From a checkpoint of a small autoregressive pixel model.
Data: 194171 training examples, 6.5 epochs.
Rows from block 2 of a small autoregressive pixel model, named by matrix and row number. Rows with one number belong to one neuron. Each number is 200 + 20 x the weight over its row's rms, rounded and kept within 0 to 999. All counts start at 0. After the name is the row's rms in percent of the matrix's.
After each neuron's rows are labels from the 100 images, of 14976, where the neuron reaches its largest size: "responds to" is what is common among them. Only what is clearly more common there than usual is listed. The data: microscope photos of single blood and bone marrow cells. In brackets: how many of the 100, against the usual share in percent.
# gate: MLP gate (model.blocks.2.mlp.gate.weight, 576x192), inputs 96-191
# fc1: MLP up (model.blocks.2.mlp.fc1.weight, 576x192), inputs 96-191
# fc2: MLP down (model.blocks.2.mlp.fc2.weight, 192x576, transposed), outputs 96-191

gate.50,114,193,193,212,200,188,222,178,197,214,199,162,201,197,206,214,206,209,178,203,199,194,202,200,215,205,199,196,195,249,208,152,187,215,197,206,192,200,200,201,202,210,191,218,201,199,190,231,238,218,201,200,206,175,213,209,205,175,180,207,202,199,159,222,204,203,173,170,202,236,199,189,204,171,258,182,197,200,190,196,205,186,209,236,175,148,237,201,213,170,180,211,207,202,200,198,197
fc1.50,115,202,169,199,200,194,191,202,193,208,203,202,199,199,206,197,198,152,205,137,187,191,133,198,201,223,198,174,199,151,211,188,213,249,178,198,200,197,202,175,188,198,201,181,220,220,240,197,176,143,167,204,196,203,218,202,201,199,164,170,240,178,200,205,210,194,202,230,200,209,199,194,172,174,197,200,201,208,201,189,210,197,209,256,205,201,199,189,176,188,210,195,208,183,198,226,197
fc2.50,119,182,167,192,200,208,211,218,202,185,189,192,199,199,202,214,181,205,210,155,211,221,148,204,199,202,199,202,153,182,200,202,198,212,213,199,200,199,200,196,203,221,202,175,202,203,207,199,200,175,200,202,190,199,208,193,200,199,148,200,202,188,172,198,204,185,199,248,200,190,179,186,186,189,136,191,202,200,202,222,198,220,200,202,202,203,190,200,135,200,208,202,200,191,141,201,202
responds to: smear: peripheral blood (51 vs 16.2)

gate.328,130,200,198,186,243,200,198,191,201,196,210,216,201,195,154,200,207,202,211,201,197,218,193,200,191,175,222,187,183,200,188,217,167,192,202,199,178,200,202,203,201,201,201,199,196,200,229,196,165,200,217,198,199,199,229,198,200,211,200,199,203,197,166,189,224,204,205,210,200,195,201,195,190,199,168,196,247,173,193,130,211,199,200,186,202,243,175,200,187,180,218,195,194,198,247,200,203
fc1.328,109,207,228,173,202,164,204,231,235,199,210,199,201,201,211,198,199,222,198,226,227,195,199,202,199,201,186,195,202,189,189,201,235,222,200,229,198,202,199,201,201,200,195,199,205,166,170,200,202,194,197,176,201,164,199,196,250,199,198,205,198,235,194,211,192,200,201,203,193,201,201,201,185,208,200,196,145,200,190,202,193,202,187,198,195,185,202,202,199,199,201,202,199,249,198,127,193
fc2.328,112,199,191,197,236,201,195,203,194,180,200,199,199,206,187,197,229,201,206,202,203,221,200,184,183,198,222,195,199,201,216,235,181,188,202,211,197,214,202,203,201,198,197,196,214,201,177,198,138,203,231,231,199,202,199,200,201,198,195,198,195,194,184,204,204,195,211,200,199,181,200,210,201,200,174,232,200,199,195,199,222,178,208,193,203,241,161,201,198,150,196,200,199,201,200,225,198
responds to: cell type: segmented neutrophil (93 vs 20); smear: peripheral blood (72 vs 16.2)

gate.374,122,216,202,192,201,196,202,237,204,242,212,221,197,180,201,250,236,210,193,200,198,185,206,190,204,212,180,198,194,225,167,170,208,191,197,196,154,226,230,199,200,198,194,199,200,199,202,180,199,198,204,181,204,187,207,192,200,202,201,199,194,201,150,208,145,214,199,203,215,214,266,175,201,214,151,198,201,171,178,165,184,173,161,172,200,196,172,185,201,193,201,183,199,233,195,201,182
fc1.374,123,198,221,203,209,195,200,211,212,191,206,198,201,183,161,209,236,203,203,211,199,208,240,201,201,200,192,197,205,198,198,197,269,203,200,198,195,213,209,226,200,200,199,219,222,200,211,188,201,208,246,194,183,211,200,203,214,183,290,198,221,197,199,179,197,239,198,187,257,294,197,201,195,172,197,186,177,202,175,202,205,204,191,152,202,196,127,202,215,194,196,179,200,200,199,198,199
fc2.374,113,201,188,203,198,149,195,199,199,200,209,238,201,198,198,202,197,204,176,198,198,238,186,198,157,204,226,243,182,196,208,209,178,216,199,246,224,198,198,206,206,196,202,189,204,215,206,185,191,176,185,237,194,199,200,238,171,199,186,199,193,233,196,195,191,199,177,195,199,203,162,208,203,203,185,160,202,199,196,203,242,197,219,143,205,201,206,199,185,159,233,215,189,196,200,198,166
responds to: cell type: segmented neutrophil (94 vs 20); smear: peripheral blood (51 vs 16.2)

gate.43,108,197,202,211,200,203,205,181,195,157,176,192,162,202,203,175,155,168,202,200,197,208,200,195,198,202,201,205,193,209,200,193,203,201,171,201,201,201,209,200,186,181,213,200,222,201,242,203,131,207,168,222,201,198,194,299,205,193,160,200,211,161,162,192,195,177,197,172,205,186,196,200,160,201,201,205,184,207,211,180,197,187,204,218,210,221,202,188,200,204,203,202,198,183,208,203,200
fc1.43,131,235,198,178,201,166,189,212,248,202,208,214,202,195,199,192,222,253,197,208,193,197,202,247,190,194,196,202,202,195,188,211,198,231,201,208,199,198,199,250,201,201,223,201,137,202,213,199,199,195,251,200,184,214,157,131,199,200,251,224,201,206,200,201,218,181,203,202,212,162,196,150,200,238,174,202,201,187,206,190,218,167,202,184,212,200,198,199,174,190,161,185,199,205,231,201,198
fc2.43,133,197,202,208,183,194,198,199,234,206,201,225,201,192,205,184,199,203,192,175,202,182,196,257,199,219,208,167,261,200,213,199,174,220,193,208,202,194,198,200,199,198,184,217,192,193,200,168,211,275,220,173,198,204,160,178,218,200,267,215,235,197,206,179,232,147,172,204,203,196,192,209,203,225,200,203,198,198,213,192,168,200,191,198,208,213,201,205,224,196,203,200,174,201,197,200,198
responds to: cell type: segmented neutrophil (42 vs 20)

gate.465,105,217,199,200,203,227,199,161,159,200,197,193,208,188,216,180,203,175,199,185,180,213,201,271,199,215,148,201,211,202,214,207,265,159,201,200,204,197,190,196,202,218,213,200,197,210,209,222,153,201,202,182,188,197,165,220,194,210,216,199,185,199,198,194,177,201,231,189,207,207,210,199,178,199,276,201,210,175,204,185,239,200,200,203,225,250,203,196,245,204,201,196,198,188,179,209,195
fc1.465,108,235,183,198,198,174,200,185,222,254,200,204,200,199,203,183,240,162,200,197,211,239,201,233,192,192,194,198,225,201,171,227,194,203,197,160,186,191,196,205,195,200,200,184,200,196,201,202,201,222,177,200,199,200,184,187,200,200,222,201,194,246,221,181,210,224,184,197,203,198,197,245,197,148,228,202,202,174,178,213,188,198,121,187,209,196,206,200,197,237,208,183,224,174,198,200,199
fc2.465,117,198,200,191,207,206,206,192,195,209,203,201,203,201,213,184,188,198,227,174,203,172,181,182,206,252,198,216,221,194,248,190,209,190,194,247,200,185,200,200,198,178,197,229,200,199,199,197,199,193,166,204,201,193,222,201,213,200,129,204,223,175,197,210,199,223,203,201,209,200,208,205,201,194,190,198,198,199,208,187,229,199,193,258,197,198,198,198,200,216,228,200,214,197,191,201,223
responds to: cell type: promyelocyte (25 vs 6.4)

gate.427,016,180,188,212,154,193,169,197,219,315,216,204,196,184,198,206,161,193,170,194,75,210,222,206,213,215,220,191,206,196,206,198,205,206,170,199,190,197,205,205,217,214,189,211,225,214,218,205,201,208,193,209,185,206,199,194,193,209,206,195,217,199,179,198,195,195,221,219,202,212,207,202,188,203,208,199,202,203,199,192,204,200,187,198,201,203,202,192,194,187,206,193,178,215,230,207,184
fc1.427,015,199,198,200,210,195,198,155,201,205,218,209,158,195,215,200,233,192,174,197,194,220,167,191,197,215,202,173,202,178,179,167,208,208,184,192,197,238,199,208,216,202,202,201,205,191,198,216,198,220,191,170,216,217,178,191,149,213,198,194,191,185,199,201,225,214,199,199,215,213,200,198,230,186,225,197,204,201,166,223,199,227,193,192,197,227,217,207,209,210,194,200,227,201,194,187,187
fc2.427,015,191,110,213,188,175,213,179,164,162,161,178,199,234,207,254,173,250,177,194,133,204,208,176,194,189,201,199,186,209,200,200,179,244,225,216,203,214,200,201,181,187,186,205,191,210,193,222,198,228,169,239,166,175,164,216,188,185,192,201,222,211,185,209,196,208,190,197,188,201,179,205,202,210,176,190,209,163,227,208,207,180,203,205,181,180,173,211,202,185,201,212,197,194,188,201,186
responds to: smear: peripheral blood (47 vs 16.2)

gate.342,111,200,189,211,215,274,205,211,211,216,194,199,207,197,219,213,220,230,193,216,183,170,259,198,205,223,202,179,203,188,200,198,246,208,184,193,203,189,195,203,195,198,165,207,205,200,212,202,208,155,206,206,206,207,225,197,198,201,201,112,201,184,201,206,199,200,193,207,199,201,251,199,201,129,202,202,198,221,195,199,211,179,198,199,203,222,200,200,221,170,160,199,218,200,242,200,199
fc1.342,111,189,203,200,210,240,200,198,174,206,203,199,197,231,201,206,187,200,188,202,196,195,130,187,224,180,197,202,198,262,216,196,199,199,189,176,240,203,199,197,198,196,206,201,259,202,194,217,206,196,245,203,193,202,206,215,203,201,202,200,185,199,179,214,179,202,187,194,212,263,207,186,196,200,206,187,200,199,186,163,202,194,219,211,216,220,246,201,193,201,199,226,227,199,192,199,134
fc2.342,114,202,189,204,163,167,197,193,218,185,199,240,176,203,167,236,182,190,226,170,197,220,158,241,174,187,200,214,181,212,210,203,187,215,198,195,200,221,209,205,203,202,203,201,207,202,194,177,200,217,216,196,199,188,208,201,203,198,210,207,201,227,179,198,234,200,195,200,204,135,201,158,194,219,172,201,202,215,185,205,181,196,187,178,212,205,200,198,196,202,249,193,182,246,191,203,200
responds to: smear: peripheral blood (38 vs 16.2)

gate.136,102,221,197,222,200,199,196,199,184,221,201,199,182,199,175,201,223,211,182,173,209,195,177,215,184,206,195,201,177,198,190,200,205,166,204,198,206,210,195,206,197,193,205,232,192,181,198,140,221,173,295,205,196,207,199,202,192,211,254,185,193,218,214,184,199,194,201,204,190,268,200,237,199,208,202,201,204,169,169,138,175,200,180,175,206,201,173,189,209,222,186,196,172,226,175,199,169
fc1.136,114,209,176,197,201,205,183,159,214,202,194,201,219,232,202,190,201,196,207,183,203,185,177,182,188,201,194,196,216,158,216,197,227,198,215,201,197,204,203,204,199,197,196,200,198,202,202,200,205,163,147,200,191,234,201,217,265,182,191,246,194,209,232,199,196,162,258,228,206,196,230,167,194,230,278,200,198,203,225,173,268,203,202,206,199,204,201,203,220,207,197,202,188,188,229,201,183
fc2.136,127,208,200,190,191,201,200,200,200,205,208,200,226,199,228,198,199,184,227,218,236,193,242,174,193,183,170,200,203,177,204,186,199,161,196,235,200,210,199,202,197,197,196,224,199,199,204,199,198,200,179,190,177,200,201,200,203,199,163,200,194,118,201,206,216,236,207,210,201,202,188,200,200,210,228,195,178,187,198,194,285,202,223,243,214,194,206,199,184,233,219,217,194,200,203,197,171
responds to: cell type: segmented neutrophil (47 vs 20)

gate.450,120,200,199,207,205,222,221,196,200,191,203,199,199,188,221,163,205,207,206,216,175,199,200,207,209,208,187,158,190,177,191,203,235,244,206,235,180,248,206,199,198,162,200,197,201,202,198,172,199,205,199,201,201,197,201,213,217,197,200,195,242,191,193,206,202,208,174,168,193,213,111,171,202,224,253,200,203,209,197,221,202,233,200,203,230,208,198,202,218,204,196,201,194,175,200,201,216
fc1.450,126,209,220,200,200,188,193,228,202,183,179,191,201,198,201,197,195,218,198,180,208,200,190,198,200,205,221,239,206,204,203,198,200,199,236,200,222,203,180,200,192,199,199,201,197,199,198,199,203,198,203,197,150,197,201,200,200,201,225,205,215,200,226,201,116,231,184,210,237,230,213,201,204,200,197,130,194,200,189,200,201,204,239,199,201,214,201,199,200,195,122,208,211,196,200,147,188
fc2.450,112,201,206,202,199,165,202,209,200,223,202,208,202,202,200,185,154,207,199,177,178,157,204,191,218,202,205,146,245,197,247,200,199,205,178,209,207,189,185,200,187,193,199,203,204,199,203,165,200,248,200,211,185,199,202,207,223,208,201,201,233,177,207,202,239,204,200,235,157,234,194,177,192,203,233,203,200,200,154,197,200,205,202,202,227,200,200,199,196,199,199,201,163,201,196,201,203
responds to: cell type: segmented neutrophil (82 vs 20); smear: peripheral blood (46 vs 16.2)

gate.185,120,188,206,200,202,239,229,199,194,189,215,207,173,189,214,206,181,197,227,157,199,155,210,200,203,200,202,242,199,204,207,206,209,207,203,201,198,212,206,217,215,202,203,206,191,198,196,196,197,200,228,200,199,222,193,223,134,200,200,271,206,172,204,196,208,135,195,187,199,189,191,203,211,205,200,171,196,207,243,182,198,196,202,188,222,209,190,201,241,162,218,201,206,160,214,199,204
fc1.185,124,200,191,200,202,200,198,180,184,201,199,200,210,197,214,212,204,204,204,194,194,164,187,197,217,205,196,185,202,205,141,201,204,197,194,197,200,203,167,198,198,189,202,174,172,189,196,178,200,190,293,214,201,200,203,199,173,200,212,247,208,221,195,249,221,155,198,211,187,99,237,202,199,203,211,199,181,221,168,192,199,197,165,204,220,198,200,201,183,204,248,206,200,230,149,198,199
fc2.185,119,196,190,202,200,241,203,209,196,207,189,160,199,195,205,191,203,194,202,204,204,185,179,199,162,202,201,190,200,199,202,192,181,225,197,199,205,199,181,200,178,193,206,157,191,199,211,165,211,201,202,200,217,205,219,207,186,202,243,216,237,199,218,173,153,200,190,199,224,196,175,202,162,207,190,198,177,271,202,200,190,201,200,175,237,198,200,200,249,208,171,201,194,200,197,190,213
responds to: cell type: promyelocyte (29 vs 6.4)