config = dict(
    model='autoregressive pixel model',
    horizontal_flip=True,
    levels_per_channel=4,
    norm='layernorm',
    norm_position='pre',
    activation='swiglu',
    mlp_ratio=3,
    head_dim=32,
    bias='all',
    parallel_block=False,
    positions='sincos',
    init='xavier_uniform',
    steps=19600,
    batch_size=64,
    lr_schedule='cosine',
)
Rows from block 8 of a small autoregressive pixel model, named by matrix and row number. Rows with one number belong to one neuron. Each number is 500 + 50 x the weight over its row's rms, rounded and kept within 0 to 999. All counts start at 0. Numbers have three digits each.
After each neuron's rows are labels from the 100 images, of 14976, where the neuron reaches its largest size: "top examples" is what is common among them. Only what is clearly more common there than usual is listed. The data: microscope photos of single blood and bone marrow cells.
# gate: MLP gate (model.blocks.8.mlp.gate.weight, 576x192), inputs 0-95
# fc1: MLP up (model.blocks.8.mlp.fc1.weight, 576x192), inputs 0-95
# fc2: MLP down (model.blocks.8.mlp.fc2.weight, 192x576, transposed), outputs 0-95

gate.232:418666615486441505276493456514498455548515555550595549402566434518385458490566544505460496537548531492551481485481501543553538490535516488501511466489463428517520496530437561466435561431503504489449523495516519489534433497482538389641477506507468526464456485487502483559499503507517406505
fc1.232:558446527452526437480501509491395422419502630506438497529526529547474459513439494446417422461459609416527602438512489507508633549509502513509488492520532500532513504509537526450477483535511496508572413538468491543570545481504520447467479614592533586458465498487464480484489421509482498505
fc2.232:616506517502525568501499508481508515854564507533463488468497505493500502543518445459478509403519485493508505493507498565457386571480513504491568432525517464501499443460554563506424457432567519466491531564582527514574490478507504450563584563496453505454480474506488503516553456481527492511
top examples: cell type: segmented neutrophil

gate.8:552527573458365400497586501458436485303605602510518507592536466559526527431639460477527505466533515484503509540466464530464533493507518520509451455479502474467502507516533469445413604553529505578434516526550519487471471506492516509506443525534495503472433454557499480527575531464521492455
fc1.8:568510464527560556521503645541372465476358600517533533434449571523366518619512500556482524505614498461446507532542533612489531484468515526512516491489418511488541476504469522425507511540451477425458559507440478495541543489493476581489482488461506510495585507474519532500489456509549468481
fc2.8:572498489495495445476534510499510446612440420544449522604525325419493419417454524452514484524476486490486523550487531489546459483504557513547556489486486463444566454490639480534512428451564490589538581449488479474536524486497482482548434539517439445514494482509508477564497595534480474549
top examples: cell type: artefact

gate.353:549522504526508505511507526499428625494496479506524536527502500504561466498520500477437501492575528498462479496504437502619590481518525498694626501478500473483508475496504475357511499483530499497497514453463508557408500438407480507497408501524458585500548500463522505512453502498527540502
fc1.353:450503407479503504505509535493500475530502492397506500507499520499495422476556528567503500499502506558390502500507482453497574514586510392499460489470657502469489529499499603502548502593480313555535498494507504524432500641501500510456360559509390495498497507509495498521463540497499537567
fc2.353:327480504501501504503498502504551499507301500500457456500500498501541593500499501410487463500463498456502499605510508516304505500477498502382612503500402655499500505496596445501484426516501503513525500501501499509673499487500481417696511502509562539501508509499480498470496500480501499593
top examples: cell type: lymphocyte

gate.191:502504426501477475497449504498472466499502488520501498579637488478600476501489497368502513541571478508477500472600524405519517383438503502502521518392514499446496532500434498544503499509517339523392494530500486497604500499500481494480501471509499490496501618504484700542502503496501437500
fc1.191:503356502501505478500554407500509448496439507400520483591520481454498501489495446501554498687491557500589523625488491502404589530576551503445501497488492500489467504389499638560496524435467467504532388498501501537506502604541452444589453501423501500497492603533523498487499621462504501529
fc2.191:418605501493451515501501502500504468509502479499588739504461503579576500530502504520521517489500387500499491552499500494497451618484499544501424506500500507500497501523503501446383580505489500420458468498432501499426502498472553464424610462544500499547517499415452500503535489520384522502
top examples: cell type: lymphocyte

gate.446:565657563519529420549359514539512507306541373481665511633396524511485532474556519492365524543473506518462490567485448534487468514467504466497492511511413532450438480509515457435506503605509495541470405521493471615402559513507464497517487502466498472389539491502488502506502444544438484544
fc1.446:424497494491494472507552384469518451374550486514594492506444478448512504504541518536501403560414449457489442499508555586441499493558469481522506498524540616521581478485446493525465466477479532483542479426535504486469493522513501563549564483504526495535523515464437479529506436540536544485
fc2.446:478586496504472545453477524498488493530517521503555490513566507501499504573533512565604510479570477454516522471512612579497444405581489540487520548494499551442389501651463463473469509508578474548491500515435454497443527470500495501428516444479567536464548555489504525571537595529497506474
top examples: cell type: erythroblast

gate.390:482490511545680480602558520392437570485544461506516559486531493536471450435379520474468460613501550512484514473490413462548402501488527428511477526547526570494517457488513546518611484505536514506522482485574506444460493484500522451458363538575402541482480549475489478509423476479440499502
fc1.390:552597536450483583488506510448503627476453525457501495508449484579486460504492468493623492484528457466505504458482566451583536584512483555575555523426414521524492551580483385558447537450486501518488507501559511477545489537472501523451594479550375460504359494500426468418502547518568516608
fc2.390:545564467492482414499517497429502513447397451473470468456452516485484499526576550512545514560436415537417512573512625525472520519529495570503527495441589541402524499437493465523467505487521443651511572533518496458456503437494508490472408500473491408548489527508531511568506606551467503491
top examples: cell type: lymphocyte

gate.421:406344507468505375508498497388516566500504473507484577596441487516528604501344538469470491485466534556583483463509524568451495498533415468435487502492529578552467512533434530532498486514504509470435428511452529554481534485448488498475512486605454547524420524476397494508495484493527472459
fc1.421:541400448447490553500585535393523507595471603491465545444574463612527535615468326497451406395521480525411477506510513589505470516586583507519502560484446448528480507519434592468544463470549507645433531414480458545481508517461487560581555445476515454477488453447479504451535476478526488491
fc2.421:495487496486482499482535618534469455472532449500571595545460517522497578447524474471444504643493503450442536458492565550474426459482491499488423451543521547472501495558461413581530621462479445539465521442472583461500518527469511527493506403555474565466536594483489570511520489491496494566
top examples: cell type: artefact

gate.466:239511478467447450538580578561570496506543511509527582478518502571527515486515602499445466509587514502415473508494521483446508510500465449500498464510464516404513517501442481489519356481511504440479668481440516432521546501513524523532522522507537539447464507496457515506549526483445533451
fc1.466:457601551434493509532531473465651517503472480546421495571520505569449491560452444485581505514519468443484538516459571511464563514545526523534485553516495451526543507450494491454518492459510520484531511367497464421529514484522451507439517504488525483473485543482523508506562471513508591521
fc2.466:531447502431502775505527533630522441413508497519419484510552628592489541543501456502447500585464494547512526454472504456459443555490383448548484573501531497564553460560494578506458424482456492555486534567468472461456463503520520431517519512438470527531452507528517477553501604539507514485
top examples: cell type: artefact

gate.569:440577592447480646476576350448451512425527492427508430435512525444495486491517541504474498610538508511554526440532520493457556545497511493483495554488524557430527534478497474437465396562434480375345515516562496513438504529499503464460465475473450528347482526510509530492449496509514520577
fc1.569:622500471538415654454564494484674468548500496626533524513365467515505529409603524496569458461431490488453515477505491435481508534505406514479511456490456445540510502549524506502504494455589490593448435541552503466542532484508525478551520483481482433507482494489475501515547526448436500512
fc2.569:514483493499491533501524520517488493424559494471456529518522563607473383459540489572604526489543493547498529590487401501504552551537520508548541508499506579421487403456527504461393488490565514500567483473385540552424470492476461417498485508492512543518547581515512451435582504526465473496
top examples: cell type: segmented neutrophil

gate.536:455477572515488537421578402539428439490610601547474510547473541616384480444483522446606444525509491490435471464480479544509479583438523472507441575553508473521466581488581523481492548399480534503457512435515449480502463508533542495464508457569494448463543577463459504605539528585540545554
fc1.536:481577444444409453476509467552430456529498452522471433494510522495504495527529561496513505527479521501452623433489464543526381414487545473468464565498468544503487479549451577544493405449556518523593492525543338448379501500488572423544473499577518543473444521502518471528494540476504432522
fc2.536:358500453450542285512493586355486539525488544485481562498559463447468554544445473517468499492511484530494422547476451555518483509506467478523483504518524492565508540561492551455447566530590507428461406491507475523476436501545538501488552448595477364501480406535476503548461531483447475514
top examples: cell type: artefact

gate.304:494607515456361451565462622498391568425519476481534531501536620564513591507520488463395517499553431512337497543509523383507508437542503527511505599476551615454476504582486594525536513559580506549524537373603521496483451497540517545543562472542562464480478572509498515522471498514552539521
fc1.304:562405502616496405468661562498608494651516508454494438566464503552465506528478486485495490451492447536522507510468505482540534450496414449474462508548499570530469551507402464465471673515544509498498484448533551454566486483473594559456421552501523442496513472472457500515535498542498536506
fc2.304:453527510579468630491497510528506536214490520471560511499524565514500473506553504534547499459520496453484501501496643508640635500503376551540549490456505502460471527474488639529448567449516480472456408591500439529498510523479524507483532489527509495542490511480465531516536331507512564507
top examples: cell type: segmented neutrophil

gate.11:487624327521442248525514526525543364436501527517521488384469583578542470445604453493520492541535472467582393471517530506510515546488545487501475516503444476467484489467433519505487441475552504546514486534477528536474515508512469504531511456506511470423478469484483509463469534504590452543
fc1.11:362498471569531420446403578508531514582474452521533455546545453543485548523453374485539542462483476443478507506479498502544567495415412435483447516467446485557449557386535500388481586471571494410536557523525399499410503505439522433617571471471537459508617514495485493529526468483441485451
fc2.11:529490508469483495503467496301493491575388450512458485486488456494513568478528522477447539486504399550604502364527476442512539479484554518497461455509476502487476482593481322528515520526625509518508560436511518455581485469517477425525472502513482481450482467493551538528515497462522570518
top examples: smear: peripheral blood

gate.447:490506502541542497502528460510491487435499514505518488496510499488482502572497507544486457519572447501500509497481546525399503374502496496501503398499499481558510562461526612518496324514553506507497514536542501503502502494498500503437505480512449501478510360622424432546267537463505504500
fc1.447:499490491515496493504501517495499505502549480415587498501498496514499503500537502506503501489500535504451500508498478542501487506502406499502500496500571555454510490476508498501516502519514730504496501443480492502496498503500576478537490501453630515577493663443490476584499516572440429500
fc2.447:499500500497499576499502508489500570477498518562526441480501439499499503498503500500534334500500500485597502499501458501493497485496501496389550499499415500600501578498603584500597500551625529354499503549500440497503518500500492496503499500506504489502498465501500500453430499494449555501
top examples: smear: peripheral blood; cell type: band neutrophil

gate.112:324497537478661543464512409554541489425489473512495491415437496561502512534559676508440502553440561480563474572477451566484471571508439534540496423499472450528538502540504460491500489439518503508514500503508403520493533545502474510548501465437493461526490509494567472472604504550492424504
fc1.112:439363514416428530496614371509396504523490605466502531501561558512505547518332484471571491521541522449501503607454472503509498612490514540506469615458500442478477481583506565500425420473558525446410472485469502438498467505544509567492513481537464508470482536529365487511480545455463418474
fc2.112:578528543702497350546494481468542509602509495530466499479478474517547520562572534493525490522493466469544441498477340546466521537498505544468503458500488534487503521407519563491468534482494534469552582487486523555493576494465539526571480556489512484539475433465488500569510436498441526497
top examples: cell type: segmented neutrophil

gate.465:388372523446544471443596575531476488391549619491521475560542603616455482524510486504432512496491525504420386523558411463543524490500500480475528469481536546510453460465474590417497490536521530528469506538458475489535538509529473566488477432467561504456483491466503479551532460478483592373
fc1.465:501564612505531451427516476510505466468592363528471518591481476469447459381468546547545499489453569479521510444470526431548501510501500558522513461513507518484540460636415461477542497327530506501478508467494428522515503483494589524472601498519509574442514481470439501459540457513443494483
fc2.465:531486540498502521480505511505537457544584514498507477481497520634463487425446488510487476408479456500634502469489646472523510545547451560468463436497488457425564485509525590522562434491525515494534494498463454583552526487465523446389468530495460464528524466508497457424543405407542514487
top examples: cell type: erythroblast

gate.54:558493486540492559491533515537456495509503497499552532529487497547501503372509483500498503498475543499500717496446513500505510497496498571506499507505506488437532362487485531415604301499500377575500499497621493574501524432499434504479498578520465444450492505533634472389501503469586499500
fc1.54:496519456510484494505463500427511468445467499520498557526487488512513543541472502475429508499503493501471484484499509492590368491368389454653523483499500498533505447556555500764502500506496490493497450487499501500500503377531504500508495424496476502511431482528504590507598390541497495494
fc2.54:519497500519491564501500512451501546501616445500525421500481498439502506484500387488492537420497667505482540504501501649500518475496501492480544503499497500511499503503484493502496502507521503495490705486551752482504462489413500584502451540575499457513501498499514455438498499503502404507
top examples: cell type: artefact; smear: peripheral blood

gate.285:505510502499487488470517519530499534491425509525496610502475503495470539455519501503525498549608490468499504498443473420435450661451517591462432454515466537498481502499601469503495424433504504509505566452498496607534507501419564497492500503516523537559520474494575483501501546499354540500
fc1.285:492569487497497501469504414493502498471399614416445563612498507515588496535509492492550497504527485501497499551577455498470462498456566583466562461391499553465397498495501497501506501422404442499466443500517473493696700498540471416503502473502531516488501604514502570412493437546444486461
fc2.285:499501499539525496499495646510447526495526450495644498608480540358444462503494498501452502469553547502392506577378470487504573501560487421498603469524500501538499499495510410498532501502490500510500489434526621459402500501501542603419422500533352498478502464499502487552499495534499464494
top examples: cell type: segmented neutrophil; smear: peripheral blood

gate.462:530690489473573482455490452592560441527491499521614554460512434466370496562419569456439468570543521485645485484531519410406487477520498519479512556499507429475520455375444487474559524488489521574451490525506436551407512484510527497450469448504516465474471513489540504493514477515608514453
fc1.462:610559521454557428575510464485491468466536664547559431559607546521486545489525564462422510475545421532521509487478481583509434562498493521492467598511513460480532516433512524564484469490451496516563538408566480547579483514529481512458486547520436459368438499494546486473501466498478511491
fc2.462:533493506430520392483453486484484397446438504534519541559505434508475515536456465523483468522550518481476491437482547560571453548501393489471562434565491477540529484472472629513490452544492513479538502436485499493561480492546551517504531415548415527433481490526417511526490423489533464413
top examples: cell type: artefact

gate.62:519407505466517512495445486495333528606548408511556545503375553551414511501547412488527551517515416523482522452505508496423586491525452489497484469505445458506495590603495622528515568591557493557469473533493438504491491499476483506490467502474539477503663511486503533532474482548509546505
fc1.62:515483425495530688498656494549417519390380517480514508479415590462485476549389548499547515508466508540459552469415456449469461562445494498471459492525456507528529509553501485433469432538581464490498548523442503492420541513456490555474499477442521441514484484496505495560490475513495431495
fc2.62:592503478463509482522533437504538495684495479487533615456535453495524456503485448469528490514476453484504462498531382464513509542469457548462579493499511475461500460541453541487446570409526483550459407523442482532538537526552483461464604471594495480431463533520474515497501534441445546457
top examples: cell type: segmented neutrophil